From a checkpoint of a small sound classifier.
Model: 2.89M parameters, arch mlp_mixer, layers 12, width 192.
Training: batches of 64, held-out accuracy 59%.
Data: 26041 training examples, 19.2 epochs.
Rows from block 7, named by matrix and row number. Rows with one number belong to one neuron. Each number is 200 + 30 x the weight over its row's rms, rounded and kept within 0 to 999. All counts start at 0. After the name is the row's rms in percent of the matrix's.
# fc1: MLP up (model.blocks.7.mlp.fc1.weight, 576x192), inputs 0-191
# fc2: MLP down (model.blocks.7.mlp.fc2.weight, 192x576, transposed), outputs 0-191
fc1.360,096,171,154,180,197,223,206,234,203,255,199,165,252,225,176,206,209,229,206,190,193,160,217,205,198,186,269,183,260,202,189,210,217,198,219,215,206,230,208,231,214,240,222,207,153,176,223,219,196,211,234,228,154,205,243,152,171,221,229,233,237,205,251,236,203,140,211,185,209,214,184,233,242,181,227,216,235,258,234,204,162,196,226,261,201,259,185,229,208,175,207,202,215,191,189,166,182,193,225,197,212,194,261,172,141,208,267,250,139,162,224,251,138,219,208,146,163,189,202,226,176,182,137,196,204,206,189,229,202,211,190,245,249,227,244,207,163,170,184,136,194,234,203,219,234,178,243,165,177,177,275,250,230,226,162,201,226,187,190,175,230,155,209,201,163,196,249,181,206,185,204,227,248,184,202,244,219,180,187,206,188,201,201,216,221,170,173,193,210,188,149,204,238
fc1.361,110,196,234,205,199,188,202,260,225,212,203,155,194,190,212,243,228,266,139,187,131,155,231,174,229,188,156,207,177,182,200,148,188,175,162,189,217,154,215,192,211,179,311,132,183,191,232,207,197,220,188,179,206,258,254,176,199,204,228,209,270,206,226,231,203,153,162,207,160,174,203,209,209,135,270,186,224,239,175,209,251,206,197,212,204,186,178,229,235,211,187,235,191,179,246,186,193,204,184,194,143,188,258,180,208,196,218,187,187,227,226,230,208,204,211,173,210,166,207,205,196,174,225,215,238,139,209,170,222,191,166,209,163,231,214,143,179,227,179,210,167,217,196,232,231,188,211,239,196,171,191,234,201,216,213,234,203,225,201,209,199,214,219,159,180,180,156,176,205,143,218,194,226,217,208,221,210,215,202,252,210,132,247,206,156,176,214,149,143,157,233,191,210
fc1.362,111,123,165,188,205,234,191,235,231,177,208,193,189,226,234,194,215,211,198,245,189,166,238,268,208,208,183,238,240,124,208,215,203,197,245,213,195,204,194,150,170,173,198,193,216,178,232,226,215,221,166,210,181,211,196,203,161,181,222,220,218,230,136,242,236,164,180,163,193,176,163,184,192,181,188,206,224,198,181,221,118,216,181,186,211,156,228,159,221,192,222,233,159,223,205,200,229,187,128,211,215,197,208,204,212,211,189,223,133,200,124,174,214,227,188,169,265,214,286,277,203,203,205,225,208,216,267,208,222,194,238,228,216,195,213,208,202,167,187,159,138,204,221,190,202,193,255,176,171,216,209,202,174,165,146,172,198,175,210,234,224,233,209,160,225,226,196,197,180,228,211,130,152,218,175,153,185,212,251,244,180,220,196,197,152,203,195,213,197,214,155,175,188
fc1.363,094,195,183,202,214,229,188,173,225,229,264,162,267,258,178,167,198,241,162,196,153,179,194,224,170,229,220,206,207,166,209,181,246,173,252,204,242,229,220,206,203,204,236,180,178,176,226,220,177,199,203,219,156,184,182,169,149,215,235,196,261,200,182,250,206,159,219,189,205,185,154,208,202,142,269,180,196,284,229,235,160,182,160,229,232,213,237,207,182,207,203,215,214,195,160,176,170,186,245,224,195,183,304,180,178,183,240,283,154,207,195,195,174,205,188,150,231,196,170,201,210,176,174,216,212,183,201,245,217,191,181,214,251,198,203,174,179,200,171,167,172,215,231,232,196,136,177,196,210,175,257,206,177,265,185,203,227,226,204,177,185,225,161,180,165,210,257,212,224,209,233,163,243,216,180,214,204,220,230,189,216,239,218,205,201,213,197,229,216,186,147,160,205
fc1.364,105,199,204,187,205,211,228,182,203,240,219,128,286,237,145,222,215,236,168,199,128,146,224,229,206,190,247,214,219,193,196,206,217,184,242,180,199,206,226,216,194,215,253,212,156,160,196,191,207,220,204,214,210,206,265,207,190,236,199,202,220,164,228,288,191,169,195,186,219,172,205,227,214,171,204,210,208,248,243,215,174,192,170,259,214,249,180,196,251,183,195,172,230,212,219,164,254,205,236,213,148,189,269,165,145,218,251,242,159,213,226,256,193,223,205,152,197,220,226,233,202,166,160,207,191,227,167,228,184,225,211,213,254,185,220,175,122,231,215,180,191,212,221,210,191,195,219,192,168,124,266,239,219,196,183,221,240,182,171,171,246,195,209,237,171,200,204,192,186,206,217,212,232,214,175,263,213,229,214,188,193,191,240,171,231,179,207,199,216,185,201,185,221
fc1.365,112,232,227,134,220,240,161,232,273,237,184,191,166,212,200,224,210,250,149,171,165,139,215,199,209,215,197,169,229,162,248,153,189,228,273,224,194,182,208,189,175,158,267,168,174,168,201,209,219,157,189,228,210,262,206,222,210,177,216,202,235,166,201,228,190,171,154,178,186,142,193,196,205,199,238,212,247,229,183,260,191,207,217,222,211,191,173,190,229,230,192,203,226,205,206,214,210,235,158,225,168,183,214,186,215,237,149,252,230,189,205,174,188,223,220,192,225,166,206,207,213,168,223,224,215,197,176,186,198,218,219,240,153,215,149,182,183,227,186,184,218,250,200,220,218,164,207,200,202,172,188,235,202,173,205,218,146,241,236,197,259,185,237,213,163,194,196,172,185,139,201,183,276,203,194,167,204,235,214,185,166,220,284,171,244,171,230,188,168,196,198,217,279
fc1.366,087,160,184,209,288,181,213,241,252,204,168,247,186,226,181,201,226,183,178,228,218,153,203,219,181,194,206,188,209,181,177,188,236,166,242,197,176,188,190,199,180,170,239,194,253,228,222,194,169,226,252,207,188,171,209,177,159,196,237,186,165,206,176,191,222,183,144,189,194,193,187,227,161,242,210,198,186,200,209,218,178,187,200,207,191,208,230,214,195,267,228,208,154,174,195,235,245,236,143,149,201,214,205,174,159,222,214,221,181,183,221,202,183,272,194,176,237,205,256,232,214,193,174,188,213,148,255,159,221,240,234,214,203,268,215,179,185,237,216,209,158,204,249,206,273,223,220,180,185,234,192,189,203,167,189,169,253,196,194,193,220,207,205,166,192,183,210,209,208,189,224,188,217,205,221,98,263,210,218,180,190,232,255,254,186,134,157,233,181,134,157,225,192
fc1.367,102,192,178,189,235,242,227,218,214,219,237,179,250,278,219,227,163,194,185,165,194,228,192,209,229,236,221,220,193,195,175,225,203,229,215,170,221,234,200,200,216,230,238,172,146,149,190,208,238,227,189,201,192,215,187,201,148,183,208,203,225,194,229,254,203,164,199,184,186,172,179,207,235,187,245,186,182,221,234,217,163,200,192,246,262,209,148,231,239,201,178,183,223,186,194,237,164,156,242,211,166,155,284,194,210,223,229,254,150,189,186,247,180,214,208,134,168,210,230,263,184,142,180,161,192,261,213,205,165,193,176,221,241,168,165,173,136,169,157,175,224,196,218,207,196,164,185,142,207,179,263,271,174,257,162,209,206,214,204,163,147,207,230,207,232,211,237,201,176,211,229,232,220,208,213,218,238,209,187,190,188,208,218,231,208,170,227,234,244,215,176,186,200
fc2.360,099,236,250,357,186,228,163,142,196,174,181,235,178,205,231,181,187,168,183,177,181,202,202,196,220,172,165,188,168,199,253,221,208,194,232,264,175,200,220,191,175,262,163,194,195,160,177,203,237,245,205,220,194,226,242,252,222,215,231,173,188,243,172,215,193,188,277,206,219,237,223,217,251,171,150,206,202,162,205,176,201,227,170,165,158,142,210,191,195,267,194,183,207,194,200,271,224,201,190,232,232,225,205,194,250,213,222,207,234,220,203,161,146,199,220,186,184,178,199,203,175,192,212,253,191,199,213,212,206,171,221,188,207,145,225,168,244,237,211,150,179,192,167,177,219,230,176,258,187,202,165,215,198,171,232,232,208,169,197,182,174,184,234,183,189,229,181,202,173,173,189,203,184,171,173,137,187,231,221,189,187,165,165,188,188,195,212,179,203,202,236,205,174
fc2.361,093,216,217,252,240,245,233,232,224,128,201,207,172,200,228,262,188,175,179,178,193,241,187,223,283,197,190,174,162,175,196,261,136,183,157,185,201,231,209,171,181,203,219,198,215,122,202,156,194,197,172,170,153,199,222,175,217,202,219,190,190,195,212,209,220,176,213,219,215,239,203,243,199,153,255,151,175,182,195,149,226,198,228,200,223,196,208,191,202,185,207,184,214,157,147,184,193,172,223,197,227,233,220,189,219,169,198,162,179,235,150,213,229,214,180,177,209,208,300,180,189,143,201,155,219,157,154,198,183,183,185,158,222,155,226,184,255,173,193,195,187,228,208,184,157,221,209,208,192,184,192,203,216,223,220,232,191,236,212,111,167,225,191,205,220,194,239,204,115,216,188,168,200,235,230,189,184,203,161,223,184,166,201,257,174,180,232,257,201,175,186,178,213
fc2.362,114,232,225,240,209,178,140,170,153,188,181,242,189,159,221,156,201,128,255,209,203,206,194,220,128,188,180,206,170,161,205,132,231,203,206,234,174,184,194,205,183,210,165,150,221,267,174,162,194,195,195,179,277,200,190,211,224,175,225,225,189,229,172,165,148,266,160,187,215,209,200,189,209,239,146,178,171,146,191,156,227,196,145,187,207,157,208,201,161,274,248,181,184,199,189,173,179,203,198,198,223,216,189,217,199,174,177,194,181,202,187,154,145,155,211,260,189,182,116,173,216,219,234,229,175,204,144,185,203,187,205,147,198,166,190,187,187,265,224,190,211,193,206,196,219,185,185,235,256,183,148,185,168,175,252,183,186,185,207,225,217,176,220,188,205,208,240,160,203,203,167,213,205,138,170,170,208,222,214,168,209,171,230,207,197,199,204,171,214,199,190,235,224
fc2.363,093,210,243,290,190,180,140,206,189,188,191,211,201,162,257,209,154,161,199,239,194,207,204,203,196,219,182,218,138,196,252,190,203,193,215,237,143,177,203,211,222,255,148,199,219,185,185,159,176,169,179,216,199,230,216,244,249,227,231,183,228,256,136,150,165,211,254,209,245,235,210,192,235,178,199,222,176,170,198,171,236,180,191,207,207,174,198,180,148,267,176,201,198,223,203,262,198,200,202,200,280,242,217,232,198,197,208,182,221,255,216,207,166,133,227,200,202,202,216,162,194,196,225,252,201,228,193,172,197,190,178,166,205,167,196,192,251,242,241,172,195,224,185,159,193,201,177,237,192,122,169,187,191,189,239,178,215,222,218,165,190,201,187,215,244,254,196,195,120,197,166,221,187,236,140,175,195,209,196,168,213,144,182,206,194,194,198,176,229,196,217,222,191
fc2.364,088,192,227,305,193,218,201,180,207,164,203,218,162,216,227,202,201,179,165,208,203,200,219,209,245,202,126,237,147,193,233,233,206,166,214,215,218,218,177,225,211,265,208,178,217,116,213,236,202,220,197,205,183,204,199,245,246,195,246,191,198,221,192,178,214,188,218,236,226,246,189,228,232,203,209,174,208,179,228,215,200,190,198,216,212,187,216,189,183,244,174,187,212,180,176,239,209,213,236,218,266,257,237,225,211,221,174,240,178,250,163,195,173,186,202,148,209,195,227,222,187,159,214,189,192,221,241,178,202,184,199,121,193,158,202,168,258,239,219,147,184,199,163,209,170,224,187,222,181,153,212,245,181,203,212,228,208,192,226,151,202,230,189,172,234,208,236,164,143,175,228,224,212,226,155,146,241,242,224,190,162,110,189,231,211,191,257,161,248,194,233,201,219
fc2.365,105,236,217,203,221,207,232,248,179,180,223,230,187,205,191,213,163,188,205,177,223,207,188,215,199,192,252,184,198,183,241,221,165,180,163,211,207,233,212,228,229,206,178,208,180,218,208,135,167,167,196,174,215,208,179,172,218,207,207,197,214,199,194,172,195,242,228,255,173,215,267,231,175,196,204,193,162,220,164,152,254,178,195,179,143,225,194,227,111,231,194,178,185,140,172,153,174,187,240,207,153,185,223,218,234,182,197,181,183,219,181,230,165,137,169,259,183,219,240,159,199,159,239,189,225,228,122,178,216,204,204,124,219,180,226,188,211,220,212,234,165,226,188,216,168,185,202,233,232,149,190,179,160,215,266,194,221,236,180,123,145,150,172,194,204,205,231,176,145,157,190,184,205,241,189,211,200,242,218,201,203,131,210,260,190,165,179,198,212,226,220,183,182
fc2.366,074,234,236,291,187,172,175,228,201,177,170,228,173,189,193,260,183,173,266,189,178,200,195,210,208,165,142,219,184,241,202,216,123,208,175,165,164,184,180,200,245,189,140,167,234,200,199,160,192,199,187,219,214,189,222,203,214,164,190,182,222,232,184,161,196,223,287,227,239,237,258,209,217,269,165,141,195,204,160,195,196,198,265,164,192,190,175,226,149,191,188,229,159,248,181,220,203,227,165,227,260,239,162,200,243,186,198,214,193,208,200,204,216,153,180,198,226,201,185,152,262,265,196,208,176,179,205,210,197,234,174,173,184,216,212,180,231,168,189,216,212,198,108,184,194,220,188,229,210,257,157,232,206,174,223,242,224,256,191,239,163,158,203,251,213,183,206,195,202,203,192,195,191,191,220,180,246,200,196,186,198,177,189,198,148,200,174,205,194,187,196,218,198
fc2.367,098,222,226,314,168,218,186,183,194,179,198,205,217,156,260,230,162,162,203,234,185,199,220,208,218,205,209,188,131,227,263,231,177,166,208,250,177,196,218,220,227,257,130,204,192,161,191,182,188,179,185,220,196,232,199,235,248,236,216,156,219,240,157,186,208,207,265,233,221,206,219,191,239,189,201,213,183,192,187,181,240,157,189,218,190,179,202,201,189,235,147,206,197,207,241,225,203,194,204,205,238,228,181,194,223,173,201,174,262,276,185,213,207,155,221,191,178,208,219,139,175,198,238,260,205,205,210,193,206,227,185,140,201,160,190,199,223,223,213,172,213,189,139,146,165,180,166,239,204,167,184,158,212,199,242,194,198,191,189,166,170,188,205,233,208,263,194,196,127,200,150,204,167,225,190,207,237,185,203,178,216,123,142,177,206,206,195,190,222,197,239,192,190