A small sound classifier, trained from scratch.
Training: adamw at rate 0.00096, 7800 steps, batches of 64.
Rows from block 3, named by matrix and row number. Each number is 128 + 32 x the weight over the matrix's rms, rounded and kept within 0 to 255. All counts start at 0. Numbers have three digits each.
# fc2: token-mixing MLP down (model.blocks.3.mixer.f.fc2.weight, 80x96), inputs 0-95
fc2.0:114120116151154157177150153166158141138161143167152162135178139163166101141151130169139160168124165133156170168160158155156135181127167124157131113142129153126128164158158158162122130141139124155139117177124166160155119161174131172156167118115178137132127133144145136160162164134142172122
fc2.1:125119102152159149160156138107135138121151131156144144091162153150128113151091113141121133147127149084156144157146136132126129127130164115155125124145122138124140153138116148156113126143145110088096122160107160150137080125147143167102110125115159133125131117099138122148165145111143147108
fc2.2:106116098087073122104154084084103106126118136109113075103129074089169114114155117108107123118114094115113153119104128085122120158103117076108127111102113128115133114113110111083124118114110079137120123095099095101110118113111083086168090112113135120119096114107127120095135114120090133121
fc2.3:122116062107096118111131108171114112116108132106122107075123098096168116109170126127112128089120106105115117102115125169124104149098110065109121082082084099128124106092115122097104131129106085155096086112073108103111096119099117106126142127114121129104109106078116124115100114135112108089
fc2.4:123110107113134112118140133145098130122131124119131118100118112115159114124135101141121103105122125108127123110128131132113124112105118096121126102115114114109123124111103123114138106122115077128114095122119121117111137094117059128122132112094103101116102085092145126113112120125110106127
fc2.5:091094096142156106135131154140083106098159093144149157111153153139144112090104113155104094105114158115128114122139095145108094109176110116131098138095087122098118139099085148146092109095098088112102102146111144147114108107104083151115141111076146103111090103097089107129131140123152126117
fc2.6:124115130128137093142135130123106102117146153144132125104164149148123135110107124128116098177118140129133148132150089100104122151144103137143106138118118124125135154100124125147113130107120130110104138146108141149087128119100158133161124130125155096127124129125103115138141136115131158126
fc2.7:100094116123091092129162090105107093105143150138128098134156116117139124149118107117103094165098128130127144143140099099102112182151109134140107141117115133096100138104124103117131121094104111135120122127125124123129122114113132120182117104114175093120099102097108115141147143100106156144
fc2.8:125115121138117113137127110129103111113140115145141117146146127130126117116106115132114097126128125122139123129137135129108127126121112119146129133122150138104122137120119133122162121110101127102146144125143133129148120129133107129108116120107142108129123118125113125146133134120136142149
fc2.9:170145165123124120139130129112121148125134113138122091176160124117154166077149163131155153154154111130114134113138166117142109160086115173137151130147152116150140135118138128122181161157139139181136147129148141137211142143147081130129093157155133143147140129154126174156107130164123156129
fc2.10:135132123172161089178160149118097108117183142175172180131154163174149136129130141142120097150111182108174151153172133136114114149174078141181120137102107097130128174088129161169137120123094107126114105166121166140115125113112109171166162127138170116120115106113107120170173170123141159100
fc2.11:124120154160148128161144151117114128106170152157153144154156172164151120102143118137109119196130154120147138162165143144126092132132088183164106161134154120129121179127109139154154111121110131113136145157135162150135174136152131165150133120119160106099133107152142116172171164113150176119
fc2.12:130112024123121097118181128150093099078127155126143135060110127114188111112178131127111112061110127064129170098091104140104066161150093041133102072046078072119096117067098138122101125107096093170079069101095111097075071081088099117186133100109108117100101091034059106093132119121142129080
fc2.13:128102063105120095111175105140072082089123160121129110082106130117159112109144120108106097090105114057131162111095101115087070133152091088123099097063071067107101118073092133105110118102078090139078071101086108115091077072090103105167112096112112107082097085061064104102134116115134137094
fc2.14:120108084130131105125150138134087105104123156116134123084142134137141121099151121114123110123122142091117158123115106121099102155112081123128119089087093087122116129071104135125131128115097095137089066120085132142125085105107085120158118112130133115095105094080109111109129123110139173080
fc2.15:090092086117140093117136138109074083086124119119134123050138133132135084110120102121097100149097120055121146117133084090105078141121103115130094141078073068089090130067108134131090101100098087126048076133059132139133040071066121125141088096093134092089082089101069099126127125111143148059
fc2.16:090101085129145072124115147131058088097129118126140134044137131142143084091126092125099088115113127094114136096119086103093099139106085081124090126061079068093086127075103128140102083099088074128069080140060138147125051053072103132121101091094121097095084085093062083109118124093143137074
fc2.17:105089087115129070121118123146085074077108131111115104104130129135115091109147080100087098122108107094108146111110073115082066125114079094119087104087094078091083125084058127122090079092091101132076096130086134142113086093083151113155113090088132098071112096105052079106112114085128156107
fc2.18:111107157128126072122144108103100085114120147122133115109110140131148116118141119122101090139093127139123140121120084100107108125146075138126104106119120090104115140123113120124102107100092150117113137125100119124101130096084140105169151107121137104114129112142104101110128125097129141131
fc2.19:143152162154137117169146134133129130116164148163159144139172174175149150119143153139130142197138132140148181151158132100143124184144112181159127172141157132146148189155134143168160133142129182139135154178150179177179138122140174160161140146158180129132160160157126134166150154137157184135
fc2.20:133130058137128101133147149140111125080149166149148139048154133143133127076152126130106115116121137054139164116138110149103078148145102068136106083104099071139108136093096142145090140136124099124068075134087127117081068090090149132160119131122143110100139115068102116114141142126136159073
fc2.21:110107122141133119146188116130128104096151150151145123115114136132165118127131097128117115105100148099163115154149102107098108124163121136162096153120113115102113136105098145141078107119143097135095108128102138106079095114104073143159145095102137120106115090114126113134166147104118140105
fc2.22:117102092150147094146138135157110091073136162152136140110117147139126100106126098118090089125096128084143124135145083118080072137127074108150088144109098100096081155091097141155099108080097102113086105150106142122077103096092120155160118098107121096095105077086094094136140142082150131102
fc2.23:101120119165150126156155146126107096101155136153149149117156163155131103118112090138099116145084152064155142163146099147093070159183116153172076162116077087093077145088109161166092106091109092135085095157089155150113085111108106158144129069096152086086096076105117102147170154106155156080
fc2.24:108101127147149122150131150159132107123132170144145141115135158150111092086157114120116114129088143102132125128121098148107114146116100132144108062101115096122096147116133139143102107105099118126113109148097141150109109134116106149136153094123144103094112106110130103126141140096159154083
fc2.25:146112052144162117152162145164113123092133160130147124077143140149130103136147098123110104139111123019140149114144130123106093106125109094142098107098089065119105139099090157132134111128138123127063081158086147156136066103128091156124100105095138113086107071042092116133127144108152161031
fc2.26:111111061148168100145142164191091115074134177143164149062151145158120090062166101158103102118117161059131174123135083166088077167117096049149090103059078028116074151076070156144103092116108083057059079153082147154086055044086102157154160094115134115089113091059084089128141141107158178041
fc2.27:119101049158190107153143191195103125076137162150165159084162165172117090083197082167099106131126154072123177123143102201091059161122113069141092085062069052118071144090076163148088095114081079122083073183091163181121070100089102157142148092094133093083108095054074092135129149103190173059
fc2.28:103110105154175105151143169161105116130141161149158152067150188190139097069199125156111123149114156114129167140139098173118095145155105108141106110087097080114120152116104146159073115120083121127099090161089162171100108099098133144141157108099146112096124121095106092142139140121180164097
fc2.29:129123107113129161101101145169147144136100139106118152110100139140076116135134129123137122062130128125107129099078140143131139095127156068092126089123141132126120094154137119127115121134133144082146130117140111137120111119143123120116155126139095129138142143116126118072109105116157118112
fc2.30:125130129141121114146152120126130121129144119140142140112115130134162141102134134145130139115104155122146108135132133132110122135141109154143119095130115109132128118108139151138096128133126105171125106124118130101097114114126090137164157124130129119106111115128138130130149140142108115103
fc2.31:081086116103118104089109099163086102095104111099104115096086094097160082073128087143089113110102129102095091091100091155081074130101099130094084130124121106082091097096084139088101088092084095126094100102090105098103106118117107107113178076086083107067101092129122073114088085088092084085
fc2.32:087082155143121091161156104112111091075134124151137133158136119145170090145100068130092106174079163100153127170157091116085073165106080197166083180152116127082063161089104147138107094091081103135108118133116135118147111115108138152153136076083167079076079087153120088168162152088111137098
fc2.33:086097154143152131149163145120096108111164148148151151133147149152156076130121084148085116145093154107145122164145105147090099157146121172152102138143114126078089152110111160156089091112108061128121097155114140145117125125119098143147143071075157091092092068143145096145163148103136140107
fc2.34:093087105169165112169126160144096105107156139162162150112143153143118088148116088157090091155112175099160111154148084141100112128124092161160118110102094088081096157092107166154112090095078065099102079151091165155151101101111102164095169096102153109096094093088135094172145151098156133100
fc2.35:117122055147157107150139150188111114102136176145146146075157149154135116115137103163101111132105147070132171139145095159091101159140105078145111095097088089112100126096113188142090102115122114099082086156087161172131075114120109151141152112100152117105123103053110091147133143102170158075
fc2.36:081091106146150081153105148163099103091128124143162142107163147159113095108137072153097103145118141110142149144135077154087107162144085112145114121101103108095083140097089146141103094098103091098102121156104155158120099082098167148138156105111145103102110092117092095153143135099166144095
fc2.37:109097127140128098141141136131101094113142111144147124129129135132158100139132084159099101145110139131142119143136081146086108146124076153149103126103096118110093142084115155138100096092095097158131098138112139147120141143108129125149152102097151111101090102103116118123138150117138124138
fc2.38:093084117133131080132151110128087079099124114134139119111128148146155089098122085138078088145095134106142116107133073140081084142111087153144091130093090074071082149108085142130084088078077118142091102133104139148136111078083133121135165091102137093082114104105075091134115129089129123129
fc2.39:120132101155141152136150152152151137138153148143158168089131164159144128171149130151130126108120130109159163134117139151129135128154159078133120115114133122135132135146144141152121120133136154108130122150116145156096116132141132147155158119150146135137140139104135123124147144129161152094
fc2.40:096113144097131095107104138144092103087107124100092104098140112115123110024139100116101116153119101078083114091104090132082067118100092120098096163138125082113085112098068116109089107118108105112069132137077116137102088095088171122106111111092122111072124105151104085109094096111108127067
fc2.41:061062140133146079136088131150069057075119091135120160117111133122117081120116078129072057117067129109121123129132083150064075115155075155132048157116113095054073128104061133130094073051053126095086143134114141128138095114098154150104159066088111062076080107165064057136127119047114110088
fc2.42:079086058163163113158140157180106086113148143149149169082141147128186086167168099179098103111085157092172128171146113204101105179155127109159090116103101128080065156118105171143102088078100095167105078169092142126079098128133115157155185067098166100078069077077093100162161161066136126119
fc2.43:098118113182164123189151161152134128151162118175172185104148149153170103180142120168126120112103217157191132172181141192141151109186146121164118132123129129110139152152120195171112102113116110146143082141129166120125118144148070186116174092112151117129094108106157106177179179096143139136
fc2.44:089075102183193131160106192139092144134157102162158181148130151163090080234093092147091065115111195129179083144171142174132170031111131110153119140126147140065132163154101152167147034089097075047134082161153162150157150120140110179050169099064122104122092076089133090161134158069162109187
fc2.45:071089088171168114170131172148091120056164101161153171129155159161101095142102070161092095174110154085170141193183109138088068092179131115166066161120088107081088155113038158158053074102105082041056106150096173157112049091093168176081132086062165100083079103136041066173166164070154141054
fc2.46:071094148177185100185128163184080105134159176183186205098172142182154077148090118176099095157114196171187150172182059142116183144163130112169115168128133169113136187152100174189098082096096096062139137164113176178047174084100188185115184128108167097129102153183096087178165177073168158175
fc2.47:094096126177195128177165201117118092100172133170177189124164169167153099175101079185108088162112157114174116173181112159089125142188142140169087183157130174087099179114135172189081095079115122106124147193122171165101117119090140157143166113084163071132111121137138094167160177098165131157
fc2.48:092096134170156129167173145074167122123171152172150153139173162190151094163117063155081125172101162124178202182167130143100126137183125151170103132147172146078120172190082161165146089080126179077133154153139160174066151141163145162139145078100201100118157117140132096159175181068162195141
fc2.49:124122128138156168123125159147151146139148131134145156101126162150119125148140126133127135107135114109146144124110141143132150117141168108133119134142148130124140133164133131149121127141142150104120139155124142165118116125149160142139155128136121135130145141132138118116136123124166136108
fc2.50:076090143126164103125066156128082103078128103126110131111148136135108099057109078142080100156114115085092116116136102144074080096117110150123087197141142088098078135120051126126101076100101098075079141165090142150126094096110158148073114098083109092071115106174100061145105110077133119073
fc2.51:103100130117139125137111134111130107093126114142129120105151158127129110102132097126091107179102092090105144131140121129074096159098124172134089134143148118112099148147100109124116100115100138083100141165109145161146093114140152125130114104127126101080127121138135091146132126085135122067
fc2.52:138131078063101163057050120122149140103051072053064091090083124077085128099115118079115126098138048057037124062048148135107094095088153087054112099144145101139112059153110084058113129142122147101089139099122079118141067124157160053073107129147056135105157140112124110061052049113108082047
fc2.53:112112104119138125124120143114122121109118106122130113092146127125119115134121115116093104112105109099117150108134129119106100123115124107105102110131153099123120116134112124130114105129109131104094140137106125151145081104125141129110085122141104117108121123124111098114116124092142126076
fc2.54:114104110181178123179170180186107127121184158172178182140165149178174095148153105181109118177108199134177140173195117173119132156149130127170111139137130128104111174116127195168119089120095086123128108160121180166132134129126115193149169105098162099108098101130142114183176179107158163123
fc2.55:098109131165176096161155172128108103098162142164167164134146175153164098142136086173109096135090150113166140155171110152101116159152123133164089121118098113103103148102098162154114088097106108106108125155114168159131114109107089159152143101092141083097093105140106096164172166088155140138
fc2.56:096095119166180082162139181177094089105171151150169171086149174163146103107149099166107098122101156113161169141163078160100125144164107119154103084085093096117102138097103167151075107102091120093091125161077156175091107079080122176130176126127144090098105126119089105137151151091179144100
fc2.57:101090141162153101146137159098121090091147141147149150121152168139148111163132087157084084144100131125138148134142092128090115167160101151143102160136131120097096147123117152151096097093096136109109141153113147161111118117102174145150144104114148078109108110137116099130139149082162140128
fc2.58:094073153167146074156116145109087072072169118164142147137147171166138090150108082147078078169090169151155134167167073159080087136148069189166092158123107118071069158094094144168110098075069100128126104143127161141118146126104149153133187072107153080094103088124111093165147151093148137129
fc2.59:083085165214198126224134187153120115118225157220203206154198193194139079168130083197073104178078174151219164222213134194115127175213127185202094168157154139090105210161114178195136080092092142079155156213158215183147136134155135224121181092115195078100112134174135083223220214075176149124
fc2.60:105097117199168078196162183123112091101203143202188198106172202175162104142131095188085083143089180100190169191180120178096089133210070129189093124097107108107098183087105198186117094082085099117123103172111187153087116098117100188161167099114187086093091093096106099176198197095178159112
fc2.61:086087131140130102141091128108100106097144121149131137107132140134097090111097081110069072132095114116130131139143104104076133118138106131141090151128139134094093155119089107134104073088095119069106133133110148134132106094118134146099119099101128088100102119136104084140142137077129116100
fc2.62:100104108169151122170157161121100107108177146178162158074167174164146088118131100151100112127112146098167171179166117134111106147169126106172113120094107111097120171117112153170088095113106098090096103156102177164090094095106116171140143101097171107107115118108112090161177167099168159099
fc2.63:159161055079114154082082122160142156129096127093091100039130113097114152074155151105132163118158072059062155066090138146130105141100155053074151082095113091167144094146138101087098161177145135137086130111087104121113062122140136085142113153162095160127166159074116139092069081148122119073
fc2.64:100111157168162113162136150137112114119169171158158158130187164159144113101141119143097124180101154173155172156177101161106123159130120126167119134131124152130120162118131151155119112111110121130137144169132173156105136158125155163150161122135176118127114145146147113171152171111151181135
fc2.65:104114148158152097150164168170093117126177170165168166101159158155182096115174110168093118142116154125158170143169111173104105182152082153166120091102102098107118160094124171158111104102100089141115098153091172148104134110109093155150180111091160100106101102126134106158153171113161171115
fc2.66:086098151159179098163155176186106107127168152159170177126177160176188085086186097177094116158091169125155173147166111192113097171125094164166091125102089100103105157090117192169106082100101081160106091176088167181145117118098111183157154083083174103083087080143142098155154162104183190083
fc2.67:127135163162157111166130155152109140125167153165159160137177148164150121075168126158108149172126157137152155151170113152114100168116109131169138123103111108143107157109112180158120118125120077158117106155100172160145127121123124171154156120145170132115104107133133132178143170131156168103
fc2.68:092092125148153062133114139147062077086144165149135142089157143152132086127156102119078075153071132104146152136132064145081083137111052105125077127080085092101077153082090133145068071083067079126093104165089146156109095095076145149146140089110156074071091084084082075133138156087140146130
fc2.69:086087153224189102234181193159095103089250185243209196116215217200176078145167089219074110206086177121222171236232118197100097188232096210219088183140139113085094228135086190210129080101075127107115128230124227194149129113140139222127187089088238070062118102150128079233245238096192169113
fc2.70:110108154168162123162128164120111123126165123167139154165162160158124124102123115162100125157111162157137117167161157167098127104159131153162115181149161145111110169133113142156174117101104125105158148164163174146191149162179122166109156109123159105113122124166134097170161156088140131142
fc2.71:087102134144147094145077150108099102086143104143128127123160153133111103084089096139075091178093118103120131157170110139079103112128096177150082189140151091105095159140086122134121103073077119060106151171106160146182097085126151142076109087115137081075107118176090072178146139078139117084
fc2.72:085092098169168094178139161129064090098176152181169156076200172158130072130120095161063089186086144088161188172188091141063077193148106115174076138092100078092072177090094159159089080082057073106080081175079183177124076083106141170136149085115169081068072085110104077186164158080163162073
fc2.73:058063085150144077158149127096115088110168124169170136023124146117145059211080078148063075125051155104184109155175070094092115096162089139155059115069061097068083150102116147139039072069089066118071053139034143104049054087074112151124167055071137091075060054088099066173168169067118114108
fc2.74:085077130160158087153170152124101081079180161158158148095131154147146083172114078166086073128083147098170141164172108123082101145190096119166076139106086095086082166083100146159081076086104092106099100138094150141114087087073124166134136089069132074093079072117116083148179168105147128084
fc2.75:081078125166170079176145153087091062092174130181178138066148170156146080165092088130075057164080136096195139161194058104067095129132071145185096139084102082080089177090099141164075079085084091073088104167064178165082079071053164165124128090102148083089093100121087092180173172079156148110
fc2.76:097086147162140096171155136114110090124169151162159147082149150152185098160135102161092093174081135131167168170175080114102110160138096174159090139099087096095093170085117158147076095097097110150098103151065154155109116113080150156159137092114179091098084091125101102157169174106145152111
fc2.77:074067158164157056163160132043074070085175119164168132117145179144150087194082075133074055178071129136186152169191081057080133146179070208180072161110110103071078178093098133159105072058074118093118131162111172152097121074081152154134113093102161064109086095138084078174171171072148141154
fc2.78:209212129092118212094097114104212203175092105091100100120100125113056206139120195083220176114200079140099139081081209101188168101115202105093193106162175151207203103198193088106182202222199213131163169111175099123147142183195160092120100208226107207204219202124186206077101092202124145141
fc2.79:105109135161200124169110202181121115112180129170157199094160203182125104130155101171100108119116145107167145152153116186107119129171144128149104137121125117118121162145105155179098104126105128104110132200108187199109110109122159183133177118114144104101128142125116105157150165125197131098